From a checkpoint of a small image classifier.
Model: 4.56M parameters, 40-pixel images, arch vit, norm layernorm, activation gelu_tanh, moe soft, num experts 16, patch size [4, 4], layers 8, width 160.
Training: 7300 steps, held-out accuracy 79%.
Rows from expert 4 of block 5, named by matrix and row number. Rows with one number belong to one neuron. Each number is 128 + 24 x the weight over its row's rms, rounded and kept within 0 to 255. All counts start at 0. Numbers have three digits each. After the name is the row's rms in percent of the matrix's.
# up: expert up (model.blocks.5.mlp.up, 16x160x160), inputs 0-79
# down: expert down (model.blocks.5.mlp.down, 16x160x160, transposed), outputs 0-79
up.12 091:146114121109145129122142124104167104093097124131127114144152171125147129133123131122118116089070106142115141132140123148131149123071134146108174112094142148122150132134131138169146193113115108124114133162140138188116122135145147165142111132
down.12 084:094143130136138151113134140107113090140117133118109171067115154152103148092157128139155158114147150141174114106157118141111107156180115168133160150131130124122131156156124120139131120152144105128145143067157095142089203089095145149144145160
up.13 107:140148098111109150126118131152099155132083090119140081139145084130148096152132150111140142126140129121167106160093159140093110122151134138132128138161116103114109113144085116092106091146105152134162104099140133136170125118092136130098157085
down.13 112:149133110091132146184152141188116139151117105121172075164112181105138105186109107144114159099130149136146147124090146091125170134125127122133133124089117117100165117134141098123153132155145114128117150139141111140108128146139126112095117087
up.14 104:136139103154113134101084143151108131095085105149165088107118125165064116146128131119146105136175134151138141138128172128120152113101116153165136157095144117137114140147129139074104093123110153146142109144079126158145159080122115123096186108
down.14 104:151099164106151138170141144172093145101124094139131133176113140113120134116133129112099111110156082146133126140077142092121111133100172069145128136067089144139120125171136104100151131118127140106119106151090120138148085124111123089161099129
up.15 080:117158136132123146136153105104151156148121151109138169124124147105172117099142142111112136113140158151094109125190129149136125135147120067093145113121087118104115171122131106119142128110138138107115154106128134115101138187168101166127118158
down.15 084:148123065147087134104086150171142157141164169169146111117169139170153084143127118109113174150113115102089062148081102160117132114180131111126147169135107129157124098105135105167120114133143160143139109132121154095133127125098114146213103130
up.16 111:119131107148095135089131141125120183134118099109085143091121100143137131124134145124131182117143101136125127149116114139110123118157118141131119139139119128118092167148111140138091118137139161126155099150131138122110123113130080113165166110
down.16 111:174120092087113148107120170157138145115103163151111057119147138175115163164125146080123127175125111143148118115070153152104154149127141113155132141090140167134140120111126137185169105152145119129096135123096111135172080114157134158136137134
up.17 107:118189094132172115100103106141124121162115125100082122160156122158168109177169135156124147119151153102143127110106182124110150083144137109169127150148092147103117106094106129173121103139131128161134138145138126099073103141119116094104101147
down.17 108:115151063144150153135185131087109143143119111160162130094132130146143134134130097127142146122121143142138107161142124188149138143142122145139112133103149088126139153097089134133135146132150110121147141140130139137141124100129166129152092113
up.18 097:114112106157149110122116133083108066070126150099106144127152161182097128141136121131136085121113124109131123099155156116151130133130181116150130147134132158137100103154161142118123146100133128140109144177066103168133119093144163126148114144
down.18 088:136148146109114152098163138135125139132123085132124107150098148112132142161159159104177139110160103124117082103092129127075096160083126102153122131107151122152131098174135143088178124139134147127155139132122113134117102118138136151078087107
up.19 099:124156084153097124081131158119109171126134152105126141112129095127116156119125155145122159125140125150105146140121122141132121133133111096126108147146084136125138161159145124118107108124123153102146128178085135113114132147159071124172140131
down.19 102:161126090098103143110116172142155159108128159191091098124143135178101140117114130066112163138104105134150070122106137138134137152149187133126128173136147113151162146102123138132176153107164155134110114129125132150166102129139159154163110134
up.20 094:123136119140142093173107113155122103151115100145139125102103107125130144111117128136147105159159118133130113142080179054110102143147117137134152123115143117151085101137107139122114112132155136137113115126099175153142161077140108097118171090
down.20 094:136116187078120131152092095156128157139141120113165119160125147079125131164154143169095111127109103119128151111111138109090135119108139084140139108127108152107123105167167155098136152115111130120101112127086153112140093129121091111106130134
up.21 097:108194091156118114078100112118121166134119159124123114151110096167132135128121147135165110126126167111111103144150167146104160065127112129160096137152126142142105099090147160158120091116134131150130138153145128082081084128112096116114133147
down.21 098:122149087154127166119175152098106138144148120155145117133117089121116107111091148087128159128108152131151081142116105165193161170153125127108117110086126060149120123085093132112140140151143145163144156161117148120116158130164153102146118133
up.22 105:108105136091141129116152149129144157137110104102081166113123146119161143101123139138084163123115115165089159141116118124143138126159117153074147119173117118124116152154151110159115127157133122119155088161149124170120108132118109167177172131
down.22 100:120095111150078154095117142132131113098123148127088122089122119163078160107141125115143116120132109164187082130127138143125132134130139129177162109103125145102124148115140151150122118117119113099145109116112107151142174109105093145165143147
up.23 115:137103153102136141153160109111144129168131117107095155123136109121151147126120099115094179110133138170150152158072137103100096130178132135084133109163093097103108142164145140130097128142124151126138067087192168138133090115126131146154141116
down.23 119:123103121108073110126082128125146141160144121149152119125139132161107147136097132142089155162137114180108120151100143126145114118137163138154168122135085168091130115099140094138108127141142111127153111154114141144091108093147100114164165141
up.24 106:115119108139100155117171144111138108142107121134119104127131127126133110125159123112118204132141173130116113065160084150143132134143144128157146146125123147133160110142100125134163192144141124133113133125098139131138133161120139183150100068
down.24 102:145127107095119109130108137078134090105103141141084111117143090160103135117158127115124136154154133129145123093141129138133117130120103102137120126119102117187114151159080143156134135143117145137091159110104143141142125160115128163097128089
up.25 092:137122117140175102159125145121119114125134158117132120118142136159095124167114127120149105098110150156129101118107166110137127143107204155118171120120066154124142106134120112094116114129113173137141119088165160127106094070149137099153120156
down.25 090:135117137122126097140103140138118162154133095125143131088149098138120111133137148187110188127123120096081134145107086128119098128157155110128114134171135129154143105106155110139120179099156174150164139132134137129100141087111150173107108108
up.26 107:143139098108106115079152136166069152143111136138126069137154086143160105125161135133163138132129149101159134169109171125079123102125120152114082143121165079144127107098102122186123123135107157158133120139182133117132123119120144139080136114
down.26 101:114166113132112123193168148173120154111126126120141110135093140102195097129085135127118138145123127129126148146087144129123173122122125124135143088114092120113168165136091104127145131172138111141098177121117124111137127157179095132118149099
up.27 098:149164138143148147074120128117098110140088123111141101151116121148120115143101141145143133154126142097146128094160165124121133079124138067123131158175062175133104136140100131142130123134117128160141125129133119119096117130118115142139164098
down.27 098:145141131091153147160125117129112086104107100139117101138133133130118093123091117128122116132165146144143115132143157150134166148100137120177122128084108091150149131160120160098187128125169112142129164163096117094125135153148093130130116121
up.28 087:125162115116140150167186145114136136125133173122132118102132124129151088165141117093148188114147150143119133085173128148133113140165137118104123137137123106101146134115095105123152202131119135125122144147126120142124109162139161144168100126
down.28 084:197100070090105107102111143141134114134107124158113094123132108149121120151138124074090146132097137146137096146067157146148125122160119110140119135129100118142135118092121114172127090153133126118132136115152134139188101103115132146133127104
up.29 105:149127117116111148123081147145124144131114086132130080155147094144120096161134117113129167125144093126136150174087152126082132126141133141148155161175136107135102144127093155079079104141107137128169070119135134122128129112123108116090179126
down.29 126:164090177097141143191127117147137162122093091138157106149108172113159142167119118131105144088138118146171146128086142089126136160130141082129124122077101138134158120123131132131149144142134106108099105129095115146119081104132097104110127081
up.30 089:137142116177101113064156122119101140131099144163081083133134112169139094126121133129174166142101133129125128143130127189104134073123134137131081153130100106126114144083102128148153119128145149140119151107111116088126101171113109157138120117
down.30 083:163132098111170122170146152151144169105123189110130095160117151154144147122115165108114149133097135134144132140097111110214150153105105121117121108134115121160145154104072125125135142154131123099094164130143139151119136154152100155118110123
up.31 087:114160123101117141101081109135133180142115105081112151148138145129115127115120147164138084139133163150114166151147143155120163069166108132135113126157120125109102160124139103115105081118124136119132143126165099058100138154123093123091177176
down.31 090:121160096166138153184145146126126154072156141141144126122090118147106104134103119130124169085116126096146131119151106132184116134123099135133122128055151126144102148057113124139136134121138138154135138138077139129114112110091147139151122144
up.32 108:142128112106141149099133126112081139148098078124130100123141091131124157104164143113145152127111130132121142120092133145109128091128129173108100133181097107142113185105120127106106127134123127163172148085112169091142095162110116154168145126
down.32 112:146102133098163160152142124162094154135108137117135129126097132152155130122103136129092155121141176158185144114151146101161128137102114120131105132088143120133158139092138140154156122109173095139092160120129092147124167112128148137112113124
up.33 109:134117110150136115150091119148127113148135099130144116124114127141099128094124104132122121123158088169126144169068138116115154105149162185121166141132132130114093150120133116101077096125146104154131100137118145122133137067139083079127195147
down.33 120:115103201102154130156115140131129178119109130141136147156122121127139128148136125161074165115128099107133140106075111112160084145100145127062132102142079140116116111097131131150106138162154122123097108086080158137126103113123121122127160148
up.34 105:108151135114134092136131111105097178141107104142134150174091146102160126144130122134136127120119153098120150150144148109115115105135108106120122123137157102141134122078123082144143078141110136126124153095158135095130155138149114136106151135
down.34 101:129148135168104112137121140150137123159178138156151156128123111153154163138122130138141123124136123148114138131099122121118100124101105095169119158130138163144116157099134126161147132095098144130111124106106122101128143102093112143116148149
up.35 085:110165085098147116119129128145136144112120200105107101140132128133148103137149129128126114110110133129125147065143129161146150071125129138133141079123090129135119156138126108146125139135135118122138169113116127090100089160168148121146105170
down.35 084:181112092105146167135139172099138128125138132143133122135144085112153086142111111098128151155121144127139086159095096163161110127127125121138095144119136051152156117086116102128113121139142145135171106141138177145192157114109116161166110132
up.36 109:132118106142139130101115124142116096085149087148133097130105135161079112147114150133151095135158095110191125129143154118130150123114114112137142158123149146125102115176156137140152120107120142123099087122083128140149110060119148090099147103
down.36 111:123138172118107147129152129157133146142154094114111138150110157078092123154154143145136152108133098111098127115127112106079144137091140090162144130089153110145121103150135122125156152122148152122093132097138141105121123154114109128087107107
up.37 095:102131104072152174110134094094117148143100125095120176103104155094167143124135131129115140128146141150130176157137148127105119124159150123087152129178131106112144150138174108137094084119140148104121108122111108140114144157132097141133183116
down.37 103:097104125164100133140121130144171125095131162132119138129129143126074161172133128111152126150130087128171076109140146136090126119120131123156153144110116179124108119130139131181128147127122141100143097093100126146124086077118118124158117170
up.38 098:142093134131143139143079169112135106106130166132130130134141148150111131131104136113153114099065147154093102093126140120116139131091194166135177154126102164105148105134139150086133137162111104141142145129155107142145115094112162133143117163
down.38 103:173112113142142107124093161120144130121120101126126146105126092133157141141129120106150167124153141103145135150139137159112099133148136123129099123155146119135130152150114129139108093127126142126187113117106097196152173124136159138122149145
up.39 120:095171146158143098116155116128132100108134154119132123167081174144111124150121137137164130134145142077119127090162155098170138095131161106119139110138103209119119108123121128155165137145134135151102135132159114130068121107145131115093151141
down.39 110:157128120106134144149122164111127127118145078158107125110129141136138104120102126154116118110182119141147134131116146159123150171144165143154163153080146143147141118143094150156156149125141133120127142117082107124108118135158119157079116073
up.40 098:142094163099131107147155147169103136178127123141084148139132140113123106135169119130142176129102143140147101132109131094092093174151094120112120125154134096147114157085119114173129139147115138128109111052157159176164113123131145175129123116
down.40 096:128106137139133119124125108139159105150143110110105152097142146137151144136080122182120107148149106109117140168090115104122122133115121124128155142145095183107134109155152117093084139126085129094146102119164155123132133090126096079180170127
up.41 117:131170087149131109117093115140084142149079108114162081119142109119125106152185146131168109121130146114155159169114137147111135083141116141119118123149125135160126132074099130134091110137085156157138134101141106141151133102100168128114170145
down.41 127:132146122155162105127176100127096074129116109108133111135094136081159109137095127147151128151144176159125150126163114129131118098091130173127123106139146143126156134133105103098125090143118093144124181075148108110109173152135122108123100121
up.42 101:129109135109110151107119130134130169146113078126099133126123139112134138147131143108123201118091142138139134149090100115106152137149115124118164130170125102113108137152139139111109130140136149134146060114123134137129123115111070116137220111
down.42 106:144089150084069116145134132132168149114114141158122123137153171166111171126134166113114118141143103165172138133093162124134146138123124128127147103107114170112127109111142135156143155133153132057095101125089150156125094113142127138152144129
up.43 104:087165099124154152106112089105140151159109114098115154136136131127163079153147103158130162103173139100147161141113139131116155107163117095152114109176135153121080141117111132178156129112144159165117140126128120091090108122112119121110096091
down.43 103:089125135132160141140133185063113122156161112181123150127137129129125109138150098147132138111146144096114095130136102147141150128123113131142130133080133121154118139107080149158129155170101131138127152138078163102102108144122155134095070095
up.44 095:114139102169153099128110152128108113129123115146131121122141115127077119151126126150127101164145116128129115157065165101135164140125141144135156140104127133126047123112123113105108133130114132143153132129107153152121130070153079089114203118
down.44 095:163111213127183139176109143153127161118095112139152120164122159094138154133133142153091116113123108099128150089132126097103113170075158100111143126113102164129124129140163130074100138110149132124109115100113143115137083115092131150126132118
up.45 085:120195100158150155112138111115112159135162149091114163136120152109135114115132122155134120108124150119101120105152177141167138135134138119103134056144104114108108159149107131156118118136140127125125141155134112123095126115132100103069160147
down.45 084:113088123147128161138165189103145124133167116176123117096113120132100109137118091133168155107119136108154086170135125139112113111117119148152143164112139124144108106126159133108147128137124141124156126127085168138131149105102114121173122098
up.46 087:127143111124142117168115128141118126140117203127171123133133179103158106133108087100134142127078151139116110098126130132171146129099166143135137094108127123119146118109107144124133121147123046158125153117146140112127117141093120133128043158
down.46 093:114129068144119127111097159122119123152159081156173127160186073135158083157138090092114131178114178127090147127102108160164090135168160152129099146114118111144149112154098126115131098146091141132192136143158151127161121121139138112190128159
up.47 118:139133136106150112124113091134104164162105125112133149143123166082152153128159120141132158128121168120125154130142126118118134099124086112129117142164135141131166124098155100102134092139112104128142153101165095099137156170114123159082124144
down.47 116:129142160150133096138108142160096148114174171143123164116108090121147123134139154145141099151116144128114170131139114113143074114103129104140132147151126138148114142122130131149102120091090116152109134075115135131132109147088120113168166133
up.48 097:131101158180157128141103162120143090106142155136118073132116163156086132150114095114168122133113136137142094070150141135147150138110179139132176111108135157132113110164105154106139156136130083154110121130123131168138111083139135092127105139
down.48 093:204125134129133115114124132142126095141130100148124103123111125132121117106142122117150127139131150147106112120131152142104072147082168116175126137113109109138137118158165102145152089145130157122110140120137132122159138141134130150109113103
up.49 095:126173086149149158142140114090109077156126131117133103148149127162109136146124134120134113145109147137105112061170138181130154111123178116149137102125116147130118113144133144106114143134127142137130158120105153107101107146155100104154119158
down.49 091:164135108117136147125135130149127110115099098165180082133121140097132092130127128119142155152108148120156124141083118156159099162136139112149126170127107086168121107101125136128165097166163120131147094159126155107186105097148124152150084115
up.50 115:142137143099134158163092125144123164150120090112118167105122088115150135131135117113107161104108114154136133166069117143109103121170147147105122104174085097123097144145130123091089147157121155141174047109137170134130078112097098142164166136
down.50 135:130117154105109125161102122193138134131144104116153121139079163142113158148102119128099136136178098186142137156139170111105143133124158135131148106095133167089143094111146112136147146134168078125128131153113094145115165077132109108109148117
up.51 094:156179100097160138130114133138100128164121141112127119121153104132158098122120132091145108133068177102106088125109151148119125125119159137126133123114125122113114104121127131172110134152089119182116126107147142106160076136092164133082090150
down.51 094:131163075136134118148158137118119108163140081165173124124127127091152119132156101121118165154131128124098128173097158186130131137146115149115114115097096107101151139139100121128130103154165153135174163151171125120127150125102164107156120098
up.52 093:133185067124155128132099133087124119125125154076151116132130124142117113131117130123145109132080136151085147087168092193159130112130132138126131113108134144124118141130135139130107131126127097106148167132132132116087144152133103135160124160
down.52 100:160121091134168157142130143107139117139110127157136109138152107147136119072103152088132159117117150159157098138132122170159122173138137113129121167125133074180132124098158144107134092136142118135143128155142133128184132086100150144156111100
up.53 112:134130083089122082122112115130063145120079141149160107124145100136154071131140133120146097148115131125160144163128127150112134084120132137115115140157150113121162111090126101139126095148113121177113163121162125117156139137095164129110099132
down.53 110:131159101163117108140160114142088112124124132099144115133101124102179110111109144100121155177133176126079170145100120140113148107067119181162124089113088140114122159108079106093120113141119100157139188102174109112112168140146134107159125127
up.54 095:151161125173143136089169122138136129114131070114093105119132105147109160157152145117142141131165158172158097103136158161125128142142177147153105144119112126096134122165146150137143139131139165107136127102107118090138115118107104106111161101
down.54 096:173138157126142096124113081121129144090090157138145074159114141125158118140127133162148165142132133092110132097072146086106136156152120101165115146099179134136123096107111117177132130130146144117086156126126146104130077106146127138089080108
up.55 097:116124175089148138178096114105124083117115141142129161123086159133140142127135142132149158122108154104137129124089170082103109138119140110129134096145122114152077147129127159148131179141123131153117125081095153116126139103127151080116099072
down.55 089:102130128170142113091086118103147111182131121121139139148165114112119129152166109144174073159126142106118089160136114116106157101132133129143139157128144154120122113163129110151110116131097138168163146118117106088139108105105111091123083149
up.56 096:139127132113139123172095126105115115118123161124168146136107169111172108136169097148126129144120156116108120117084136116148140118093103147134146122146146139160093149096112116142141170132105090158120145097122149127141144124114155110134084118
down.56 100:123123118133134111124080149117128124195163116157167113157155099092097090180137091101148096132095132107104116124122113130110094116119108119129099150152138149125088115157100085120092152145070156151168111105115159091147113129101159110143099126
up.57 094:127145119124095151061118129121131178145131094116095142136128098115114146123140132119108135117156130141107153162107111140129129105133106125130138111125128121125132153146112145119114107137137149099148120134114077092085135139131104111161178084
down.57 094:133113115104106147122147171156142156126108158173119102139169153166102131143115149095184153115105138133179071121106144108118147141125147133137132157113141146150133117095155101162166145108145137089091150136109105145149105081143136145161127130
up.58 092:161131113151142135103104136113144097095138070151156075112111127150085136129145143113149082129162114100154154154113177127110124119126125134144137160105137135127138140189147156085139131106115141126126136122091118140121154083120115060124165086
down.58 097:145148179111136124153134142163158125096136118152143102161132163070122123147143133136153116105145101137117107104063141098078165126091113090147155143069145156146123102174136131118172100156148150127096128157107123100111084130114101111091120153
up.59 101:119145121160175156128140132095136091140131115098158118121102182131079167131134087148162141128136144164103144104133165145160142154126158175119154115097140151120116143139144110140128117107145126146123145094122122122090131120148116102136134125
down.59 094:134130164175151113136147164142138109110130112120155129127129147108123112162135122162159152121115146090124122075119147137114122148105157136113168158145152158133134105156141092151101166152096129122130117094121135112083120099111108142135110100
up.60 111:138099153128127128112097150139150119105127137138129104135148179163122147160141127084124124117068114154122083102130134119104115168099191156141177131134114175140146090125136136121145163175100093134129122130147109158137112112106148141169136167
down.60 118:136105146130156126125098150084149122126126114162112154131108114160109154126110127094141161112169151125150115089153113128113088143124127135112114138111137081145139168149099155132128119143110127090145126110111094136137163142161189125138157137
up.61 097:131153136106105143106127142134145189115140103113105151116149127135131135125130126123100159104120129152106158137133116149145104100153112119115107135165100101106112175160146122129094110156124157103153105140127109133096135131123084126161187134
down.61 096:142081071113120120092108158157151121126129165179105094120143137184077135136134146092135137119114102150155087137063132162115159143130149147152120159087135131148137116109125146179162134127162138122113129138065107137145104101124115148182112155
up.62 091:110167078135106106110118135108142164135124163108112129130122087132112104142112171100161139144132144142106135129170108175148119091135117104114124105132103102124140148137119116125099121141115141108162148152134130086098124163142122119159113169
down.62 096:159135074141132125110128144152152143124149143133099130128131088191125122123082174055111172152093125127133088165073149202166129132157132134142122130122157096145122148084127141114144127129137143142124136128128132135172120114137125150200137149
up.63 099:088161137145125127120134149110155123139132150126146125153067150142097116145151122127155083129138131118124168100182148116147129114093127144106173104132119202126140121101130119159150138107118109126115114110144138171095119086112124102104168156
down.63 094:115117134119145142151133157137086110124171104124105110093128133135105104129096141127108108110161123107111122099150162143129133171142106166132161118107126131126118122191113112170125151162137135105122145125125118077087156141144120138093129084
up.64 104:123136096115104140131097140139106148144121074121115117133132130130116126145130132113138157121150099146144117172049153126114146115162149164134176137152146100111131137128134125118102137145109129132140078118107156122127124089128086098111207104
down.64 127:154088190082117119175126136152142160128116118134149122153105157139131163148128131127097174100168108147161140122104152100134123167152137093115137105076083139125139105122145127132147149170153111096092092137078112158133104098143130117128150118
up.65 094:128102108139089152096120143149156103123108107124154139144157096121117154134115137088148135132103105156153113202098154145088141128106130163177144141145124129125141103159116153133173097126089142151135086147161094123158121085109138124139173147
down.65 095:132136186104158111151147104154095144090128117114135119120127121096168109112109153154107139132180150132113159113130112129144109137114127139078140121135110130101150121136140090104096100148166139122129135132141123180142139167183113112147174125
up.66 111:105131120135126146092142096119137112093127116131090124127101130153084133125117128134134122132139113074152156134163146126140141096133107087128152176140162171113140096198136139134119150099121146102138146153107101167111163129144143153098156064
down.66 110:116129142122085130136157133170129096129152115144116111153099175085077117149147113134156108087165124131117129100159170110109205134124122125150139104085139142125131110156128148147176143140157138090090145115115105110097114144175114134106091084
up.67 084:119128136109103130109171133125102170145092142100077170122141159083170145132104136117097125094123142164085131139191112141159137134115119113089149131146095103132123164154156131137126152124120130111141124126156081127118109147140129162143177117
down.67 084:131144105143075114102101137125152102116142158137126108117115125162083144125111133103167169128096102097160051136120125124126109135151118148163130140113103129127129091140158150160140085152122166136154102116111133145152094099113130154186141125
up.68 081:107111106104164154119135132116126169142109084113108162132088153107163127124135114140111152103120139137073142190161114118130122132165138129116145096157099115130125145180135121124116100139127143107160078103122132097107146144168105134136160123
down.68 081:146122104125110151114069125161157133118146151152136152119150118176109135131120113055153130120138118124153084101123137158103119138129153140120148156147140162138124080094175098146125114103120134123150121109096129127150113097111123140155124156
up.69 100:083197121155140129069126107108124143136121161139114135118111123174135134131124150167182092135120159103128121124161166114115154109121114119118141135146103156129097113143114134158142087127111136126120129106126129071055118150126116107073134169
down.69 098:102172119176116136141148161140114154151170085123148086110144124123123124170104113100112148120117175118110111124123099137165153137128139143153077137086141112139133115098117124111145172144155170127125169131102165111107139107151126121167102124
up.70 092:097179077141104140074124135119124169148128168114122104147131086137116124114110152151131114128120147109111130112156132154120157089109145088161118096118091146141137140119111140113110077116111134124120150124156130072085109149145118089116125180
down.70 100:105165130130111141141157127105139124107149129134132127093150105132117102079090159098129171122121161135133103175116127145163122149147113126130092150098146091150112097128114131132151125130171146127131135156106137135138154093120156136197111117
up.71 109:108107120151107138109145145102147129094109157164103143146134153121120151140123146115113149118110087166130146106156078118140138153115127128120163117133137151132158126142126144159149187124143108120121114182094137202135136149157127135200135107
down.71 100:138121138117157139146163129079138069148101122134100141089103132134118171151145129126126123073177161159128113087187125128079142131130129154148131127105099122126140178127104138099129144115132107115130163100168089119104162162138160110128116131
up.72 103:079164130128138090089086134122130142121146085136133135164094142098156126137164106123139138122121110139122141136160136120154168092129159151113164110100112150086133129103135142142137102132140122136141119168151128102068088153115053119111175134
down.72 082:127149123121143140166169124097101125117133120126115150073079100122121114131113127140118152107137142140163159125124102162164148130142128129114119111148122095136155164132126124153102126099149116126119141080151115165078150135119128160092161152
up.73 090:146107132125146151155164122121115143125139092147129116106113140124137164119133103115133126133123094118155175176119151079105091171118115107152131147119150147126141110158116123153146104124108120124123089176088099182136155097115114150110116055
down.73 095:130128173099136144081114115110163095110150090138143097139131159091116161161143145118130080135163086164116109131139157111089171112126107122144153146085133157098115129199123141101159131113144106084133113138130141104116092159144118101070143139
up.74 120:146147092132129136074130149161095121121086079182131095118130106124098127114123146128171130137145144108117147145113155139132161100099132149152102145127122120126123137104101145109131103131099130141138147114121130122141147114147107102118198106
down.74 147:140116149103149129169138139178121186138115116131153131157102164135176133152094119132095153122150127156132132144099153092154131168101134107110121131105104143158125119104141106157152156153189108156076153131117122140095115152150114123114102141
up.75 079:088183120117132157127164142093111151130134147082128124146103119088169144131127139109115141107153164160097118095172091128131118098151136110141136101113089135126136121147126099113133105149125134116146124116126115080099157148153134119163094130
down.75 080:129139118112104147112065129148120139136135153131140121141157119148116101124120151068145147155072161134134090128098118168149121132164153092153098130129114119171107110080135133135170117117113116155142122114132157125179095113104139131158109137
up.76 105:127116123146123161139183150099138098126137084140156082116124139151097145110129118142123167116108102131122116095120092111188137141112141136139164120118127148136103114137095146107160228119120110139137130145105181150128121111150156152165106076
down.76 102:218114148083139094119134139122125075132125122160078144122128132148121172125145142117126148115125139098134114088104127107098090179105129158132113148133088142154131150138131129149089130119083126119096135093140131140148164144122142172132146168
up.77 108:079167123101151146114099099095099152154108124091160150134105175093171121149147114143114141135107136089107184139180125131120155103112091090109130092187131150136111123116163111127136126118135114128131162094137126124096161145140127114085136131
down.77 098:105102137162104117132094152117163127114159181125105160148149108129112129161150107113146108130098096127101114125110107111132084130133094139146147174114162159154113106111145095170112126153102122164148092105086158088134142121097133140156121151
up.78 095:106111101113128142132171110130100117117099131114111106119110197134138126082115141147104107128111090095131169143153125103125127137113119063115141148174144153114144115162141118160154155095109151128087136154100089181134142134145162151124106107
down.78 094:106124127131129142090141128107144094136143098157103137140144158090066118141179109106188127127173111144126088073159159091066158125124122156146138154108131169112117103166117146157179109149140136097139110104106116113164095165127121121074111105
up.79 100:097140137116160130115083097130107165154105093113153137127123153095143131103152146182110099118132112104123190165105123130121170098142069141118164104152136161100109155119157122118130094108123130117132143101138123087131149117136084120101171137
down.79 103:106119127160149145162161132131135153137167159129107163113113105124136126175151105175129146098132138093117151138131106099162090119119118128073110136136148119129093132123143122169097147119111140125113135118085167098119135111107151110133143133
up.80 095:085107139129151158107085104106106147113093081091138143098087142113142137113136131150131117129106113077131168169158150129141162149103127057111117117180141141140088141113160113133111136094108122128143113162090103133124132120139083116097167116
down.80 089:096161114129129130130140125122180115146161132093158189152120160116103146152125100136165115122155092118147100125135097133113118128135088066123154150104132174136118140139152140143189184098102126117112115141088118141118124132114143127130093112
up.81 081:141146149111140123148145121157131139144134175118145124121093113095121147112146167142123125159120147117112128128100122125136136125100082112070147121140121130121079154115127101054159102134117130108104164132123177144110151137147126159106169148
down.81 077:138126102127122132121104149112136099123177160147116155129108094145151117105099157153149145106125124107127132125161122114116108134121116089120150156144137127145124139150142153128144117058139156140092097101062159093128149122095104110150137101
up.82 101:086093117121138092135157131116132081092110148154100145170145123157103104129136134146151087120172138100110124087206114128127156127079127095133103159128139170147161126133147117149134138111141105113116141131078111137137158115148150149135126118
down.82 097:106141147133115162132105107169108099136110102104146083117098168130123161092160131131120097105175113130148127120144175107089170133120136112138150091112080154098149115144137105122173122141122109148121138180125080113106133138128124116073146114
up.83 089:107110141114136139103135088111122161144106104119126146113131140093145144103120148128103133123135151163084168147160105103124112130124094137105125122173122117130136151139182124114101093136169132106108112161124097152126150132141109133119183122
down.83 089:112131112144105136104096148118145124113166151135127138128130148144086140137170118087162115103125086121163107124104153120118115115121109097171151134131116163136128114123149190180139132115100128108113128115094120113131099112121115101165125094
up.84 106:126115122156130126059146120118135107091143121154126121131136142128070135128130131138170101135119128101141146121153138138146152137066099098131136141112148165153147101180143150153166138078129136104139134149089116157121141120149134143076146074
down.84 107:128136141077113131151159145152155115137147119124096142153106147091103136174122130133119131120177112118093120114138152116098170157114112109153132129104102134120114107128130089138166151137183122110061150129146087104088146170164119132113111122
up.85 108:117193073115095125105140116078132182127138148087113123121139101129161125138124159124123117125143123142098140128141107184151127097136089132108108137147085126136119158146124121133098099134140156096136132160123132115094165159136100113158144138
down.85 115:130133080130126147104101147122132112117135159167123074120161108180101112089138141029136166140110153155187105123101151154134133142145148121141114146114137106170126131070122159129135103143136157129119118144126118133169120111141150186180102148
up.86 099:097143100122144104153110135072131132134113147140108126134102132153146094138151104127154179155169146102163147113127130141149133109157111124119129133166143159126105123124108112181182138138157101143112141115131114112115116160102136137120052110
down.86 096:150099116144112092140100168115131114185153100147135103154135104134082103176178090112135121105118140126120078095126138129134099144118140123166132159093119128185127130083096115142118166158111140158139157114081173119137119157120134145121104129
up.87 094:111181097138113117128147112092136120096111160086107134133097106144110100137137145131121124112138141107126159081175148157135127122171091093138118128117122131120126116132114108182122175102140141154112150140127083128119132198111158122117112142
down.87 095:158108104133140135143152147103116103128111077189091103127155125135123109112140129081170143130155129150154099126108160168127148136114131127156121151084137106184105119096092192143149140138152141101126147149110186131154123136126128135121068061
up.88 123:128119087139093086072130129142132122104114152158111127117152057142086094097127135109133097145150141114099098136145117147129166093121142160184104127129109124156170133117119156106131126135130135125114138130113125119090120124130097142153101082
down.88 110:133160137081095144138153146149155172126130182113114112129137086117145139113086165078087161157117097134092115151088107133156150126134137161139113099129102092135115124106119116093144143162148120162071130157134133118112146156151119144151147172
up.89 109:125112110109152118152162131126096095141110148119124138154108154168135065160135113125097181125092144080152120106115146122128121144164137060127118142168120107148148129167124127177149180134130128181129134129130133178140090133097149150138110109
down.89 100:120118112119097104100139130131122115179126087178139138152144146145107101137167106120102126159139122123065102139082158167136139158123148122171115119129100163159142113187074140143130132136119106127150130132113152127131102144149153121094112073
up.90 101:110182122122153087114101111124097146133080134109121133131134133118168100138150096171171156131169162108152148130127168153108122090131094125124100119170117162124101140083120136171136112128135103158120137128155116123073116149109127106090092129
down.90 094:101118090148172119146148155118142133163117135128174111144143145135125093168155099134142114141108147110098118132108097140169135133098104152147126130090113091126111124102072112145111146193137145158132146123099159121138144143112142117125073113
up.91 118:152101127105137116122123145136121134136130129157118131116128101153127066138121149122135124132101114087186107147094164106095076156146111102089116126161130094134108130154097140159105160170129196118118111081149156135165132135137162117107103114
down.91 110:187114154087146093160117112142125116160126106121135125107165144108145125175093098151114134166137142112093124136073129138112134114137139137104119100141124138077119106133145083124090133128145126120102112132140137106128137116148112117150147073